config.yaml
vocab_size: 32
arch: "transformer"
mlp_ratio: 3
qk_norm: false
Rows from block 2 of a small CTC audio transcriber, named by matrix and row number. Rows with one number belong to one neuron. Each number is 128 + 32 x the weight over its row's rms, rounded and kept within 0 to 255. All counts start at 0. Numbers have three digits each.
Before each neuron's rows are labels from the 100 clips, of 14976, where the neuron reaches its largest size: "loudest band" is the band of the loudest frequency at the time of the peak. Only what is clearly more common there than usual is listed. The data: read English sentences (LibriTTS-R).
# gate: MLP gate (model.blocks.2.mlp.gate.weight, 1152x384), inputs 308-383
# fc1: MLP up (model.blocks.2.mlp.fc1.weight, 1152x384), inputs 308-383
# fc2: MLP down (model.blocks.2.mlp.fc2.weight, 384x1152, transposed), outputs 308-383

loudest band: 250 to 500 Hz
gate.714:162076131152118099121183143125125086088143115106086206108157186091127125163154156148073172083110144140147098093165176073084115145114131099120084182096127152083142167132143199094085092129130116119123107148134160140173125168155100
fc1.714:153152107110069164132107134138116164133154178126153109162157187140194114123200153120101110132107136164143066136102124105111106125159122165102148132121115152071167137113145170129187144150071136119141158093117148131189160132173175
fc2.714:102151105119167133105096122114081092112127121130155118137146141131137120148138112165150121134116151085183186071091140184135142150178160179100086071169149164214146124162109130171065118127175133084091113180130132134098175170100158

loudest band: 2000 to 4000 Hz
gate.156:122184110067198148162125150149137121127119153143103148113143089145101135117127115139198144116117136188180153160192132174138136183132139096144093130136107153075123137135115184123119101071113097082106123147119073129090155140065163
fc1.156:128108107079109160100102132067095135155122130179166127150135093118126095137099085068134113163126148125158110186144167136105058095109154138097121101146111089097135128131126191132101104106091097192118091134107155144068112142137167
fc2.156:140091149150145108136153174123101117092156134132136114088107121096190133065119165186098132226180132126080100098159101118111171082093046162139110145151138130128100109133136151127171153080161144132089118115172114112149103144056131

loudest band: 250 to 500 Hz
gate.501:120140147113085077116067128147070126128164132153135149111122107162116149091128126126165107171182147111174107165175129080122113147162117158054053110099057140108137129148191150148023114090113108123133178111122181090136119112115067
fc1.501:147143152189072077168170121160151106125126159132142125154178127183110135143130123083126091153178130119142087129164084146129106131107202112068112148120108117063148110110162120153089130112179130156140103155134118163093095107157136
fc2.501:153079123100124165119188102176112115118198129120122112095129128059184137116138236180087154113124132081135145161063145132158135089096139124067175140154135117120136152113115180142130120102188138086145122169082119092177116155136106

loudest band: 500 to 1000 Hz; 250 to 500 Hz
gate.579:155135147139108063151160194106086121076109163062123189133175129086112113128095149175148124119138086184166131140132088135123155156149166155096143127119162171104180102155096144160231147178179115113084104098101109083152156134150107
fc1.579:121163105159122134120119091109130077126167166209132177183101169190114159122085125119151145172104185166133130127126155100097099107198098127126132108106203096182151068116112103122067126130138127143101137149143144164105138122171116
fc2.579:141112093101099099157083162111105112099083094067095101127145113085123107129111098110173033127123100168145147120085133156076170139150178093115167128167071161134185134151136170128137112190109152121135100109078174080073154160116131

loudest band: 500 to 1000 Hz
gate.342:128079111125145157125106190137127092131107159055113097136168109129146180115160116148160132173154086169156077145116196119092125141137225146112177101139096114082120149113131122131171108169156094101107160173127193141130154135109144
fc1.342:091128126148106146125157150121124142117145158200090153145162129168144100147150088122106112101136148163135156128169121112120101156110200108139136154163088140085131146176152147134204100139129127121156119139137095121176078155168157
fc2.342:092095106111109151138160131113194149105109098092173122138101158104135113122085104181119122143167129103132068134071203184145118113066092104081098092137117162142127110092105129133133121126079093080184152117146143094116111135106101

loudest band: 250 to 500 Hz
gate.120:136147109117129144184131132124129163085113177087157160158099150077117103107199112098095181105144080156098124113086056133125180144071136159095051148063069174144123150099113060154062128088141137123155121141112119144145105116085081
fc1.120:158174141133086130173158127161132177116129137026137168150112115110154142159103088141130167130064073114125155102071070168173149127124127124126123131113085136158129183048143112176135112125140118117167129222147097116102156142137056
fc2.120:096152111143120149034151154144116075108160139214051122054135141216108125130120119146103105138136119141060165077161109130073100152113147167155154121130137100161163144147073193126185159125164144179105088173096142070166137127107137

loudest band: 1000 to 2000 Hz
gate.137:183121128131157072079097126148102121098163137099134155093186138148116118092135148169102078067091103083125161130158099125141107125069138129063158120140104178125130191128191166139144131131131148079104084180140130149137123099067123
fc1.137:153107140161098125072127072114108108173139230119078140113138149101168163137122153095048097107208080162145120096124165118134086099098104167141101131127151120107120126141101151096120155091134134162113149073185134075137125134130104
fc2.137:162192115076053134147177206141132137098149102090077112140177155144106147158090085147186106130080098138145142110119056077161180166101102134146112124105095131152127106127133111100168122122145115164175157104086084097058099141144162

loudest band: 500 to 1000 Hz
gate.125:162086103142170101132151127128123164121121183108092149142179068086134087114189137125106158130130057096059101188112081166129155094129178088081115136117147129150094192156096140097156103115113170115159108173092076181115137157073066
fc1.125:100129167153089098181140147199066143130107109086108125166153151093197138112143112181122164131047142138158086098059160121106129085163088134159095110196097106160087125101146169115074153150140172168132156114127107115122175115144146
fc2.125:077135070153120159095121042137150167099124173075154083147071125147083096143138108088128131167135133095157124097076110115107103115111090189097105103107126120095146085142098161106106111158084105064157170058118052167157124128185129

loudest band: 500 to 1000 Hz
gate.90:159141110112183119147147162183109145137138062146162159142161125149163090180142143170125103128128132146154096110102093085135120146128156144144139130151101195123110124150156160127195146103106121199125153077102148099143162100122152
fc1.90:110092104094125094115130166138140117191147141083197146111166162108079107070143102154087149107141093103131151120125166166084120154133142156140200073164141190148161129093178093114093106141098113119119113086213065100062173125115113
fc2.90:102175133157128099153128071130148085122145116170128130142095128162082153140140081109146124124076167081106132109121099165143114083101130107066111133087097157152081090146147102200174107116113153147128084174043121148179085132111088

loudest band: 500 to 1000 Hz
gate.456:163074109136187100154180099096164166151109160150110094134157139157164185142154157073132146102137062094122200119119081146116127112151168104166113103146085150185127146113152140138153131089149155145099071083126116108124114160113150
fc1.456:098145152136146106117149100120174103074137156142142098151036129122185153171154058082190142131134061152182104075155140129090106061137135172111132078103104126174107129096123098095051098091097203155181125137107125102121149196114169
fc2.456:147170180075184126159098081182129128120148078125105169140143133112117127105110094110072089174125147129096085116097085071121160087095090079111116180083114123132133121146112165186089131137118094054088125157148090132124143160112118

loudest band: 500 to 1000 Hz
gate.55:141079099153106108138119182154079112146199139104113142124164140120103031099110185103117118105122113116156154142110105151169083171091192165148153080130083133122133087113125166170158100161103104094089129095139144197151130083076108
fc1.55:142147152134094143096157126151113107151177074181139138135089145191127150093110112167157102072111234187098124144166144150152164149115140141108130176165122153156137116090082083129081144118146049110158118145146140144142156108139150
fc2.55:124104159112179150124106127165072117145068093123106099081115121103075125095123182188094160172126086121112158152110146120101195110107129094151118083109123143072156072113122165122088128169076167124140106109112153122141144156124114

loudest band: 1000 to 2000 Hz
gate.631:106136099114144126144152183195065110080155144123139156098123109177090123085091083159137184119089106073154086097118085149111187111125158124106102079143049142096156130150198127142128078134135150118099146177138141132148057086100145
fc1.631:093119090077157007162144145133110115158123128108118065174124158087132117129169135074099139165138155200113166151090143131081115106098112105116148089092156130084088107182077189105137128124118123162092151082134142126128090116126139
fc2.631:167160138095083166119131059118137186123091126103153168128078134065165123110070116083159063155110125128110153091100066137159127122105109130153153195120113105201144144169131076097159127112135099142126107119090081113096098107147128

loudest band: 250 to 500 Hz
gate.478:131151121169078112122171151160154148065122177066127171121137114138122118094089147197113104116066107105132116111122122079073116125167133147168127078115099109162148163101149143133077134168143161125091133084136190089138134102126108
fc1.478:084120134176142097075152060119112106131183122100092108147131145113117135125123155089130133092087153098144145088128115148151088094153098147135168141152119110177126164149165113066182068125122189155097108083148136171164106150149138
fc2.478:224145144146060174150130172126157193134165135135139156174126160137147126142122119145116155137174182153155127126122126089083118178149185175149111171096149120095132143109129192143140123153184125148145167133145092184140097127130169

loudest band: 1000 to 2000 Hz; 500 to 1000 Hz
gate.274:161109176194131090162103149102161142138123142137127070079075106149156119054213139176149107154137106160148155145110096145034223126123135104101157117146110145127118129116150114165140135070137139072086086101126145108139163167160116
fc1.274:115121135057133101191080131075100092115167069117109116192157139104109136165156134124168107099119137164139158082149125104211077188093094139143091128122118117116094062164104107052118095155146146142113171124089179152101128135110120
fc2.274:181102179113090053085081116125126114134118112124130123041103101123208139063152125183118070123170143131123148138083135162116105137161092080090125159190143117163151134105078161125201129075159117104106109115101158058086127143143135

loudest band: 500 to 1000 Hz
gate.334:104127095126146018176158150121112142124076123152145209171151155137116146085112127104134178119098080139158118150121136178119137138145136105140107098096139182117122110160167161089160126114123169179097097125100166168077112126125094
fc1.334:145104075134125123176123105109120122132158173124136104150048146136120114159129106090161135092111137078165157081042124135176108146178084143097057030148107120093143052072169155110064118123115081135123136109148116111150128119148105
fc2.334:100165099122163214103094150086115117113076122100125134136136069142146151118110114139099121114145095158123136108144152120112109167117114118169167196115136124124120162142121065149134136124143151213127076135166118123097108135079142

loudest band: 250 to 500 Hz
gate.266:177086165125174092123100133134145129141124122093163151071143077133140157103099142167139147131117098099186138141185153186092138069119103150180112097151124055043160104150101115162124143174136139116146164157126075093104125163136187
fc1.266:139102119149073161122101114137102069167181078126137154060156096131114200111124151165057126150110095143110142163112118136120150120118125159125088116171149124249096099099144166108164096170139159134084129089141175138149129098075105
fc2.266:127106158122148147132109136159144120136128178129098100206143122128129111149165117134148187078183054095108131128128064130204134092198146110141098116107167120065131139127191079101120084140056133071098145181152062147108133118178128

loudest band: 500 to 1000 Hz
gate.232:171137178127078148168165135151115123134165111091129165166186133128122132141137194109104179118104097153172067149094101108117155158131159186109150094125158167074150140116130141134210074163169107111076115134180142120174130117119125
fc1.232:112126073125175084125121096153152139165143103102154071159083130127138177141112106120169129131105112122086123166167101132135117080116113060126171111161141158122151137167128131072148141082138122100111125140117064140129144175166096
fc2.232:135108129111108095164139128156143124103152160139193140101103142118113151153148133119147141113131111080136102098167122075134077156206102214115097070132152119123061154071135111150074069185072133153124163155157155106125130114154129

loudest band: 250 to 500 Hz
gate.700:190131146160088151077206147142075140120137156169198148156112112147059117124111156159092124077123112118067119148136066130162169091123187117077100133111154146160091168134137092148143142107135133104105132138096140152161179141115089
fc1.700:177146073143158158136148119185172116152149116106133137104151130088114115125139025119152140100166123145113133072122147159143177162130125077127175091110144091184192125104129098085146138084129156134135083133108095100106072093138081
fc2.700:155073178145113112162125098204084135095205074140179113185182143113159148125139192089134184128123091110092150180121193071135078146112152138158179138140134134127120138118124161117070110205101110100117143187145132127177105137067165

loudest band: 250 to 500 Hz
gate.655:154079109119144051108106170196127139084114144096106152121237199093152071079188144134111105099145143109148111127102157093115091131142222114100101093117161185111099159140184119121138139159126183111130114127116188143079118104134115
fc1.655:122130080118148173141129140133173160124137111124171099121074097135133143100163157132153097145109134120098108151159145108167125114120122154187141161101179151138127108170119112109085174144131131180147154116186160213177146123077138
fc2.655:100080136172143143124156108158139106135136141111118126155108078107064119044135130130156156151127108102130034129147109165098122082165059167123117170149172130102157081144102146149040119130125147130108159084069077152086127098106070

loudest band: 2000 to 4000 Hz
gate.146:129094197153143137187089098136141082128119180198074120107138093164099145143152137155127167128184129141132076124083135022146149105126165131062091161049117117055125121190189172074159080128134119090155177143144135164181102124063108
fc1.146:147072073135140080128140139132113129152115111132124151082106118149111168075071121115110144114089152119133158159129079136154087104143152090095169139141136152117111124091147123153151155138102178121085090181119102165083106113110146
fc2.146:136146149123086134160090129101168192105090118105129130133110151100148133139148069108144151160144130160131090126106180107118194132140134193168114084158118124101119123138103134147121112132157113170175159101127127107107127105116179

loudest band: 2000 to 4000 Hz
gate.307:071076172127162106080097186099178132177129162078106117068118098147115085102087146138170111128157111152142155097071093110107089177107155147088130155117095100096080149157167097149150125089170116161172155090140146108047144176117133
fc1.307:156151112133145184118100090143122148172134116134156096153119123107147100153124110082168139154132151145051163138144128132150078109073169112079156135135138100130106122094135082145148076063150107091166139208120070145166060135092156
fc2.307:098138097098166150118117194120141117112122119149099155145147122093125119120110075139131103130087128109086137144213136196116155197122167047126073106173178101120113137095129035183150126114131090115131144121142134181175145123111172

loudest band: 1000 to 2000 Hz
gate.284:106158152097130012118095085136126167115108186169120123164132135106098141103147125117172144141141095133117150137131094073155090118133195136141151142164058134079108153145165150187129116115107124146093078159102090126131105139104109
fc1.284:119189144130111128143073127144160162080102117144104156116165172107100126123054124167180168174070129088195162197108093111144125122142086149101125114194096132102120078125120158172094113190102115189107162122162149083142179170139096
fc2.284:133099102153190195127140133156147126105129133163115112113157167111143156164162161094189167179185164135148156161102089095166187107108149160046159133113133125157138185109103195139114125162114133132123154107092095086133129145113155

loudest band: 2000 to 4000 Hz
gate.364:140057096120074119144135175102154096128116139112141105110118115151166099123133188127163160098144152070131193180156132144101202145130108162109111160101136131078098113121206089084101097112147133165164128122071137152101188102084077
fc1.364:134080128163197112147085123125081075139175090166165069175078103114108112101058118138150086127157173117096101120175061202141103103101133096101188085178144146094088102147110127114136123129096092073100144111088177121114137155205155
fc2.364:088129101126143192068111130139072097096114134129125137138181123191147114115069130115148134119170147168168093157192131158179096111121161170184102100121108112121123148100127155189084144082174157148134155191150117146180100110106170

loudest band: 500 to 1000 Hz
gate.295:112193128168105176116100142124132143178126105099136145098132129130153134107150149077116147149164074142115151142145155105142162153098235110111174195077191151134145139174118096167116111132117106127150082140116098087135126159095138
fc1.295:148113084126101130132163174155125093199130090147077107138190135140102106130151178185127121099150118140109177110174122132145113182156118127146137134135135088082123153140095162107144132119100128115090089092170193082115133127179150
fc2.295:108086178076122141128024064153119071119067104118133122215195144094172142111124122145103120107135117126141095100147131091104152108116098127137145063090234125183129114104145142135119141139134172086107184170165104114121129089162092

loudest band: 500 to 1000 Hz
gate.63:132141152112151097146100097148166132138124129152127112125169155154114152110086128107118142115166156152134103169136092089127163089129193062098151117107137136131144143172125140122099161086140143161093158171061149173130101091107179
fc1.63:159141107111150204115132173050103171150174113148110132145122109153193117170161154077176107156084115133091058047122145113090097153139135112131089128165095126111176158103091045165122124182153076160139125144111116126134149176171201
fc2.63:120141162106114179139078105105095147127073147117126119149145088112184129133144118095049120076122100136170082177129121144117135145087131143199130195074162162111152163148138099115104131104082109068113111146185092116157139075076143

loudest band: 500 to 1000 Hz
gate.192:157114117054133110148147182101170113144160159170111196083115106103143127126199158128154123095167104144140118173101117131146103097117149115122159134094108103154129144118151130127207117115142128075129067122133169106146100154097125
fc1.192:058138135127159111130148155137156184153146136138110144144088119176128172116160186178148170182173086101162075166107093118123145092094158151147116120112072121154063137132140195121121113162135155145152113159142122089148143182063120
fc2.192:137129128182202122130115091142159166121180089119124117137172163125097120183078123103191173177090128109196175153163168116133118052077118146120168077124119084169131115102116178138120137123158093125207130136121031206149137132146098

loudest band: 250 to 500 Hz
gate.34:081095135044139152119152143191144201149136077173109123143158155132127138087171039155159140169023149190103151109102153091132129083157191113124131159158096165094124121118100135197138120151164151121185187144173133139103097148107198
fc1.34:108110103154147151141136137132103119161152130116105128161146180150116148048088094185121110140129115168152120060136113094097121121173094116143163146152021105147130135152086142131092137116171201134117171085171121105095179077178167
fc2.34:181140116159117139105109159156084131107048099131086138096138113061177119117129173138212160156185087135131135215168137188160064146150118161155135115080144133103137176080161111158119127149120096142098113184110191139150166152117163

loudest band: 2000 to 4000 Hz; 4000 to 8000 Hz
gate.173:124137150139134105152066123103086123132104173179152154086164139103109146079143159152124164132201106160197119140118171100131124120112115129127125119125141136167121148143130138129079116105156131141152153130106207081101146111134109
fc1.173:143155116141173147094158154106155155104097126151127142091170128099098146171080112086106135136135114167158158083152102150175188122115116165114112060117119165150164132103070130113082140153140151146117084151133058150079135172173174
fc2.173:114126136160088144113132123149164114112135145103136121104148120086118103146174174140129139149177131130127110135109124066158089171126164145122132184105187104135122144143143128132119160113135106105111183169130192137172135059159086

loudest band: 2000 to 4000 Hz
gate.22:089080128105096087113076124108133087122134167138149146130102068160121106114084143100174157111163127132138099130132163094139114065131109161169134122120097103100071125101108167113082166157145133125191098155180121132114099090123130
fc1.22:177078136112241100154192078153088190120132096145132109183125148088091198120137096135083090117107127104123136178159100153162163190086200115084088144159138168127116076157131104185205098196103110104077143156151105170107153146143123
fc2.22:092099188109161125154139127149122175111125137088118153115114112115107141143148147121249167131184172093119163076115179092118140110109020118159131126114070120102152177135123131105129121162100108098165137145110139103147139172166163

loudest band: 500 to 1000 Hz
gate.599:136135071068094118153116109149143189142113152103177145119133176127056163064131075131135126125190115105127098108146203060131080109175105135147128169145114143175194139174141101228118158133088144147116170087160179137126164152085146
fc1.599:119133167150074135128180106149150118144109121132098110073152121159076152150131118158095168157112192130102182108136143149104140101064143139196109131218162061159118078115085135155110099205115119143121105158105162128125108140165159
fc2.599:157152158114152104117059131097064142099099115147103097121134130137180131126075161113092148148161141152126158162160117146208122166116168023071112116117149152124089142130078091163132113085172078129166124171150122091141122090146125

loudest band: 1000 to 2000 Hz
gate.747:171088161179113094136162129111138150073089133097129126199112097074098096106188132110100147127137099092071109109147022132090238118093073147156113092112128112117107113072131089124115113155098112124124088109168140153189173122117055
fc1.747:178083113067146107139091144092142067167160115200140047126140177104108076152113168141133107142121146133133193083105196150096102127119086119109164056145153131119184149187151100046059153101103123113150105100070146094077118089153107
fc2.747:151122166202152083126157147129166165142083158082088114149126145105130144106174136132118121149132162109127102117168156164068188116097100105130150133134132144102180129125146143197137143150088160091155113091118180159190140174130120

loudest band: 500 to 1000 Hz
gate.93:159145189120094131130122212142049113053143129121164139166179172124167101160108169156109114087177132186133122100146150128104049150166112172156134127125103099072117112142129159091218122167076126107054187101145119108144169141154136
fc1.93:158135076171131133095124072116157187062124133156102094110114174140084134135208123153121161134133129118151115151088128128146152076096129058126137139096095131113148171131137126107133122099099133123154087145083114188138100133146082
fc2.93:114110163119075122089154144139103118107134166117109139184131079162146104154164168151054100046140096134136149139212126120099177166097113144103149149134159117154128150173116106124100131088123115152084126106133177117166114113131105

loudest band: 250 to 500 Hz
gate.765:089130140072141194100108120129086122184131076144140109121181128133165177071091092059116134207127130132116119153041077098088102116081111120079141084150151147116105142109101131071139113090082113139120120148109117118081077156110164
fc1.765:041114117084129120144145116133128120142082098153101166086128119121151162117140146141056123137111194142070126122114144174110107067090126096115131135151141148156103124126132135089183093120167121150134074176078095152095087087085107
fc2.765:106087088162201166139147142153129106179128170130183178127115153123138130131104155015156133112133104139116170174145143072129119116172107142126133155122098151087163114100104161134094152108103171097109135185138155143165106072164096

loudest band: 1000 to 2000 Hz
gate.624:128110065132168146097156130156127118150157161102107174086110091091178140166111093138172196142116088120159072124127152167118092107148137146091119070144129125159105152112131177131160106074111139168137167090148071086102140114152121
fc1.624:180170120152108253154176093154104078144124142153114162106114149152134152128116068169175131145138098128097109089111109123140114167196112105091148154118123107187084084104149123078104051099135170119169173186109141116123087151140097
fc2.624:126119098124114061110128123102126159136152089143136111137124117163071138132100188182199117166114160096102151109175104178155135142150083105166167149174078101129170115091089165154158151173080148164080169077136074082073114135160136

loudest band: 250 to 500 Hz
gate.661:108142102116168089160101149142136064199190098119152144071186120145165148156129110092124126089175153131149148149115087156160126138147185120082129160173119125132165180102136105109171097107127088139112127135164135068073131178157129
fc1.661:113089133103145115156109147093087181133111097068122096109144128087141147148144101156132071159100142186125131138101178173126136171122148130130094188123119107054114127163070108142170151143094115139103121124124130084160115137112195
fc2.661:136157099143140174121144174155131135111153076138104144107166117126079125086132127176112131136154131154101132080131154103125122158119188063123048107084103133175113115138131116129190130071125107173138126155171115168124142156015116

loudest band: 500 to 1000 Hz
gate.417:149118138136136107122087097152148142106131106154109226167100129144102155100118135163217109122076122129140137160141071193111135113146111142118182094128139141138115157100194185125207096104136165143133112082126150136109155177121084
fc1.417:135127092138161076146115197086118117105088150173146094053139124101100121113096156105109129131195122151192165135113132000166128158177148135111135122120143153103155138157135096116099161089098099136162049166100162108099136149136110
fc2.417:078151148084161136150143054079169179117112116183101141164042100123177151093151154130150122082063149087099127118124146204116104053191113188151151085140134165188151162116144141134178132084083099129123162103184129168164146112127141

loudest band: 2000 to 4000 Hz
gate.420:183117123108133092132112147033082163117069133151149095028121103129108131125152114128184141145158096107186082089135188177099150119151132150105122092144142135089120115167153172081102089168177100158122142119118155101185133182097149
fc1.420:118081142183125125128108121122109143088195110131125111178153139171121078117134162137172154121046136128131101210161149106106166092133141100117122157118092123094109101182135088116128118134113084105135176157152080174153121048140087
fc2.420:105161135063155140100161143098118083132078154170101171076114095118093147038091151149099102144110101127117181079155139164105114112079092105162112154132133169142112170166144174100163140129147116147108084124150180138162138132083112

loudest band: 2000 to 4000 Hz; 4000 to 8000 Hz
gate.731:137145126152113126127104076106125189116145122197144133085101139115171102140189115143157121136161171084117111186205125134121047174130129138052160134128142126109146112109158139166086110118112098170151157140133118140090123118042095
fc1.731:201119126129092120110138085116098144164121115135130115089082160167104110078100102211149135193151134117199079146097131077155149134136095089088149159105117085211111126104087143158091149099100139103115147092166115158113147105110099
fc2.731:115150138117190169120116153145104120117138120111157131144148149130073125143146158164091153139152085179153103092141165146126152142156168108148121050137128076119131142166111110104196152097117118101147137122205144166135141144140148

loudest band: 250 to 500 Hz; 500 to 1000 Hz
gate.166:148152151175105143065137122143102167126164133168145140126120131155187063197079116149132146106156064176157061143110106184115140161087122139115126151111134147149099146118159080125176113157173086147161164116127132118150129131122152
fc1.166:079136125123127134136134113073147125102136158143189178130100154154166122157141091134094105148139086146144174103130152127128159135102137146140131107142148115104172097163052128130131186107150184189169087115175147157135130166132198
fc2.166:102136167122091133139100152096136161114146117109127184103141113125131169070076130110152143152129152121068077128159054117171131133111135094101116194052068140125121134070120177159131126119102145161151147165106089109090110205134159

loudest band: 500 to 1000 Hz
gate.404:155148141103201050134067153208141134171091147100133060195144132115127103157160176097104106139134096160150132145120099174101127105087156079107112100186094198091168126117139097091128158122180117126127134125120153105146136159078123
fc1.404:178094189136112130095143140176098111152124106135126095120147160091137159140092108076123086104137090156102087116105097125134158106064107062156112143148119171136137153126127108123191130130136147045149134180073092219147103136078071
fc2.404:110136121116168171119134126139106048143101128135147171055082125208180123112096101170081106167118199159099037116108162130103113093205100114165125060142160091155143089094121171136157118157096151191134133123126145151125161132205113

loudest band: 500 to 1000 Hz
gate.210:091088141202094114113180128127085145138138122083156153149122108135102093097105114102148107167131100141182054129131141118086155087119109100141170161156081123148160187117103094124124186092136113126163070103122104052129152118143115
fc1.210:136142135139158123144030097134146140141096105092115114143123143108155114149106151088107115149150098122140145160115072175183186092144170091144143137124113106131122162111153095090152079173116136140103103128121155117101154103164148
fc2.210:115087090157110124128122164130111087161120110133125111084137122120070128135147120152099132164145074170083126125126122150058086180171083082137146069145133134107155111170126108129175152160160082136140113134133120126171149142093132

loudest band: 2000 to 4000 Hz
gate.594:106136106073117129097160167100143082108112135168110069084142114181167111105153155143081158152150128150071091136160120116197096129119111107120154132123109137134155118116201082094134134109116112167089117182094175104101131169039130
fc1.594:133150142149160093070098088144103093151126083157075079164166154122113130125115129165115171173068185111105126157051183104064164113109147166111136117156152139113114175166191166131147091079144159147140172103170159155094097058172206
fc2.594:101158118103134108112179148131105069150141133154067187129118119172126139074114140139100120096119119091145111100176092200172109116106154145101090118116084111132118144127188094182186153137188136115128120199169138127066127085073115

loudest band: 500 to 1000 Hz
gate.199:166115125114100106116135161124130109120151148172139105137128131150138141055119084119182085158132147158123059153208170118103164178106164125094130183110124158105091183190160147109167118117136101120126101119096162131129123115123127
fc1.199:119107110080136085138121112148143099149157103105141062130119097056183112160110127128066142124106114124118132103091046128114108135088096103072094074113108136111068137128135112098127061070133119111149145138085150162072068132139095
fc2.199:132170131119113162097180157156131137130113114161184122122157091120087119092131144109153075175103151125122080124153113079118110106102124174102115128153107147122115123121155230125135136195108135134078123178112166155152109127163127

loudest band: 250 to 500 Hz
gate.742:096099147115178115123114093188166111156132101159124110237157144164100136193104144122110097191146087118117138153099123084152152154087163137175122139147104109084138107124088110171134166053143141146075210174158056160151106143202118
fc1.742:134148134104139120073095116123161127133113119168155125195099116179100106117110128128082190145146152135146114140109117193135104149112177019139171098058096114147134184146109183081104166133147129134083084170151125130154123131159151
fc2.742:123092129151090074116116142133068184141095171118110173157178140104067156079146092174124146112115141076135049166161091076115132115200086157127138122168126110113136068117155115076159135104122105139074150072102104166119126112103066

loudest band: 250 to 500 Hz
gate.654:124088137117137087118056168077158064132125116124123059127102090128117079106126181178060093116166154137122182120113088149148207094114202135113148138063143138115142139111155117206140162093129102091120120170181120065130163154112174
fc1.654:141144071100097140151132170128052116102125112098087154093073093088083133119113101128084092122127167145096153105088045091180120135086121101140137112089104113154074153118076172150124142172110125113133114141154115069186098121110114
fc2.654:076114155172140128130091130163168110105148073105144081155111143176064118201181085137095147112173111143103139139091093105121126091139119095140156073094159087068178105143120149154154162152126126123101101115077123125088106216157179

loudest band: 1000 to 2000 Hz
gate.182:103139123127176102142128127167125111126148096140124152146134099181126066085159110076155162191151119080152090093077106172155136141096146094115154067150082142132120159131175139086108079121125112115090113111126058155120090200121087
fc1.182:120116173132112161170160159106092129121130153088122104122120130160181143115137157221138150082150068154142074044143155143115193091166101175185091135130144116053096070155100104140125129150107128139094155153100152159127172113176182
fc2.182:129147131091175146130073060167132092152153113188130125060123139117065120127180164089132126122129121114098147133086134124051037144164163091135115142144125141189172145101170140126123120089148115107073097099171164156136127144071113

loudest band: 500 to 1000 Hz
gate.16:160079156119128182129076102121073145169154095115141129137141119057123124119148082128146129106169122117156124112119111124186156109151157129122163090067112139017111157163133198118190108128130078133118078100132142075129119151130113
fc1.16:183128090139163077141109098050086166152123065142119125134090159121097128093097098166144132122093086171108079187130182149086184111120125153116126106086112127166178178174106147068156167136113158109136086062097191112127088075164126
fc2.16:176100110131096165191135099093122135084106184106123159171083124129171117115105153080115104042150154118080115177137124133151150159176117126104106139134107148131124164078169051148049084129118118084136074100091139147141124122098099

loudest band: 2000 to 4000 Hz
gate.85:147108147132134140126169094114116139147132151074124097206132170118123064091138041139124131130123157093101230167145128128137148140154132207030136168100103168144120160165154171119132103117165121126164122098163178132167148123124139
fc1.85:094157123175109093154088135134135130102183097177118157162151120129090131120157137054103165134085156123170194152140162161133131129099125077072093166070209143084107141076153129148170062151167112131115130131119056148161099101167161
fc2.85:171118091123133155106114129139097145115176113178104082109081144113098154095115126140124159185191142135100119135092128156107089135103135119121114166236179159108120118151139131154073149155064169098124088098178134136153159143112170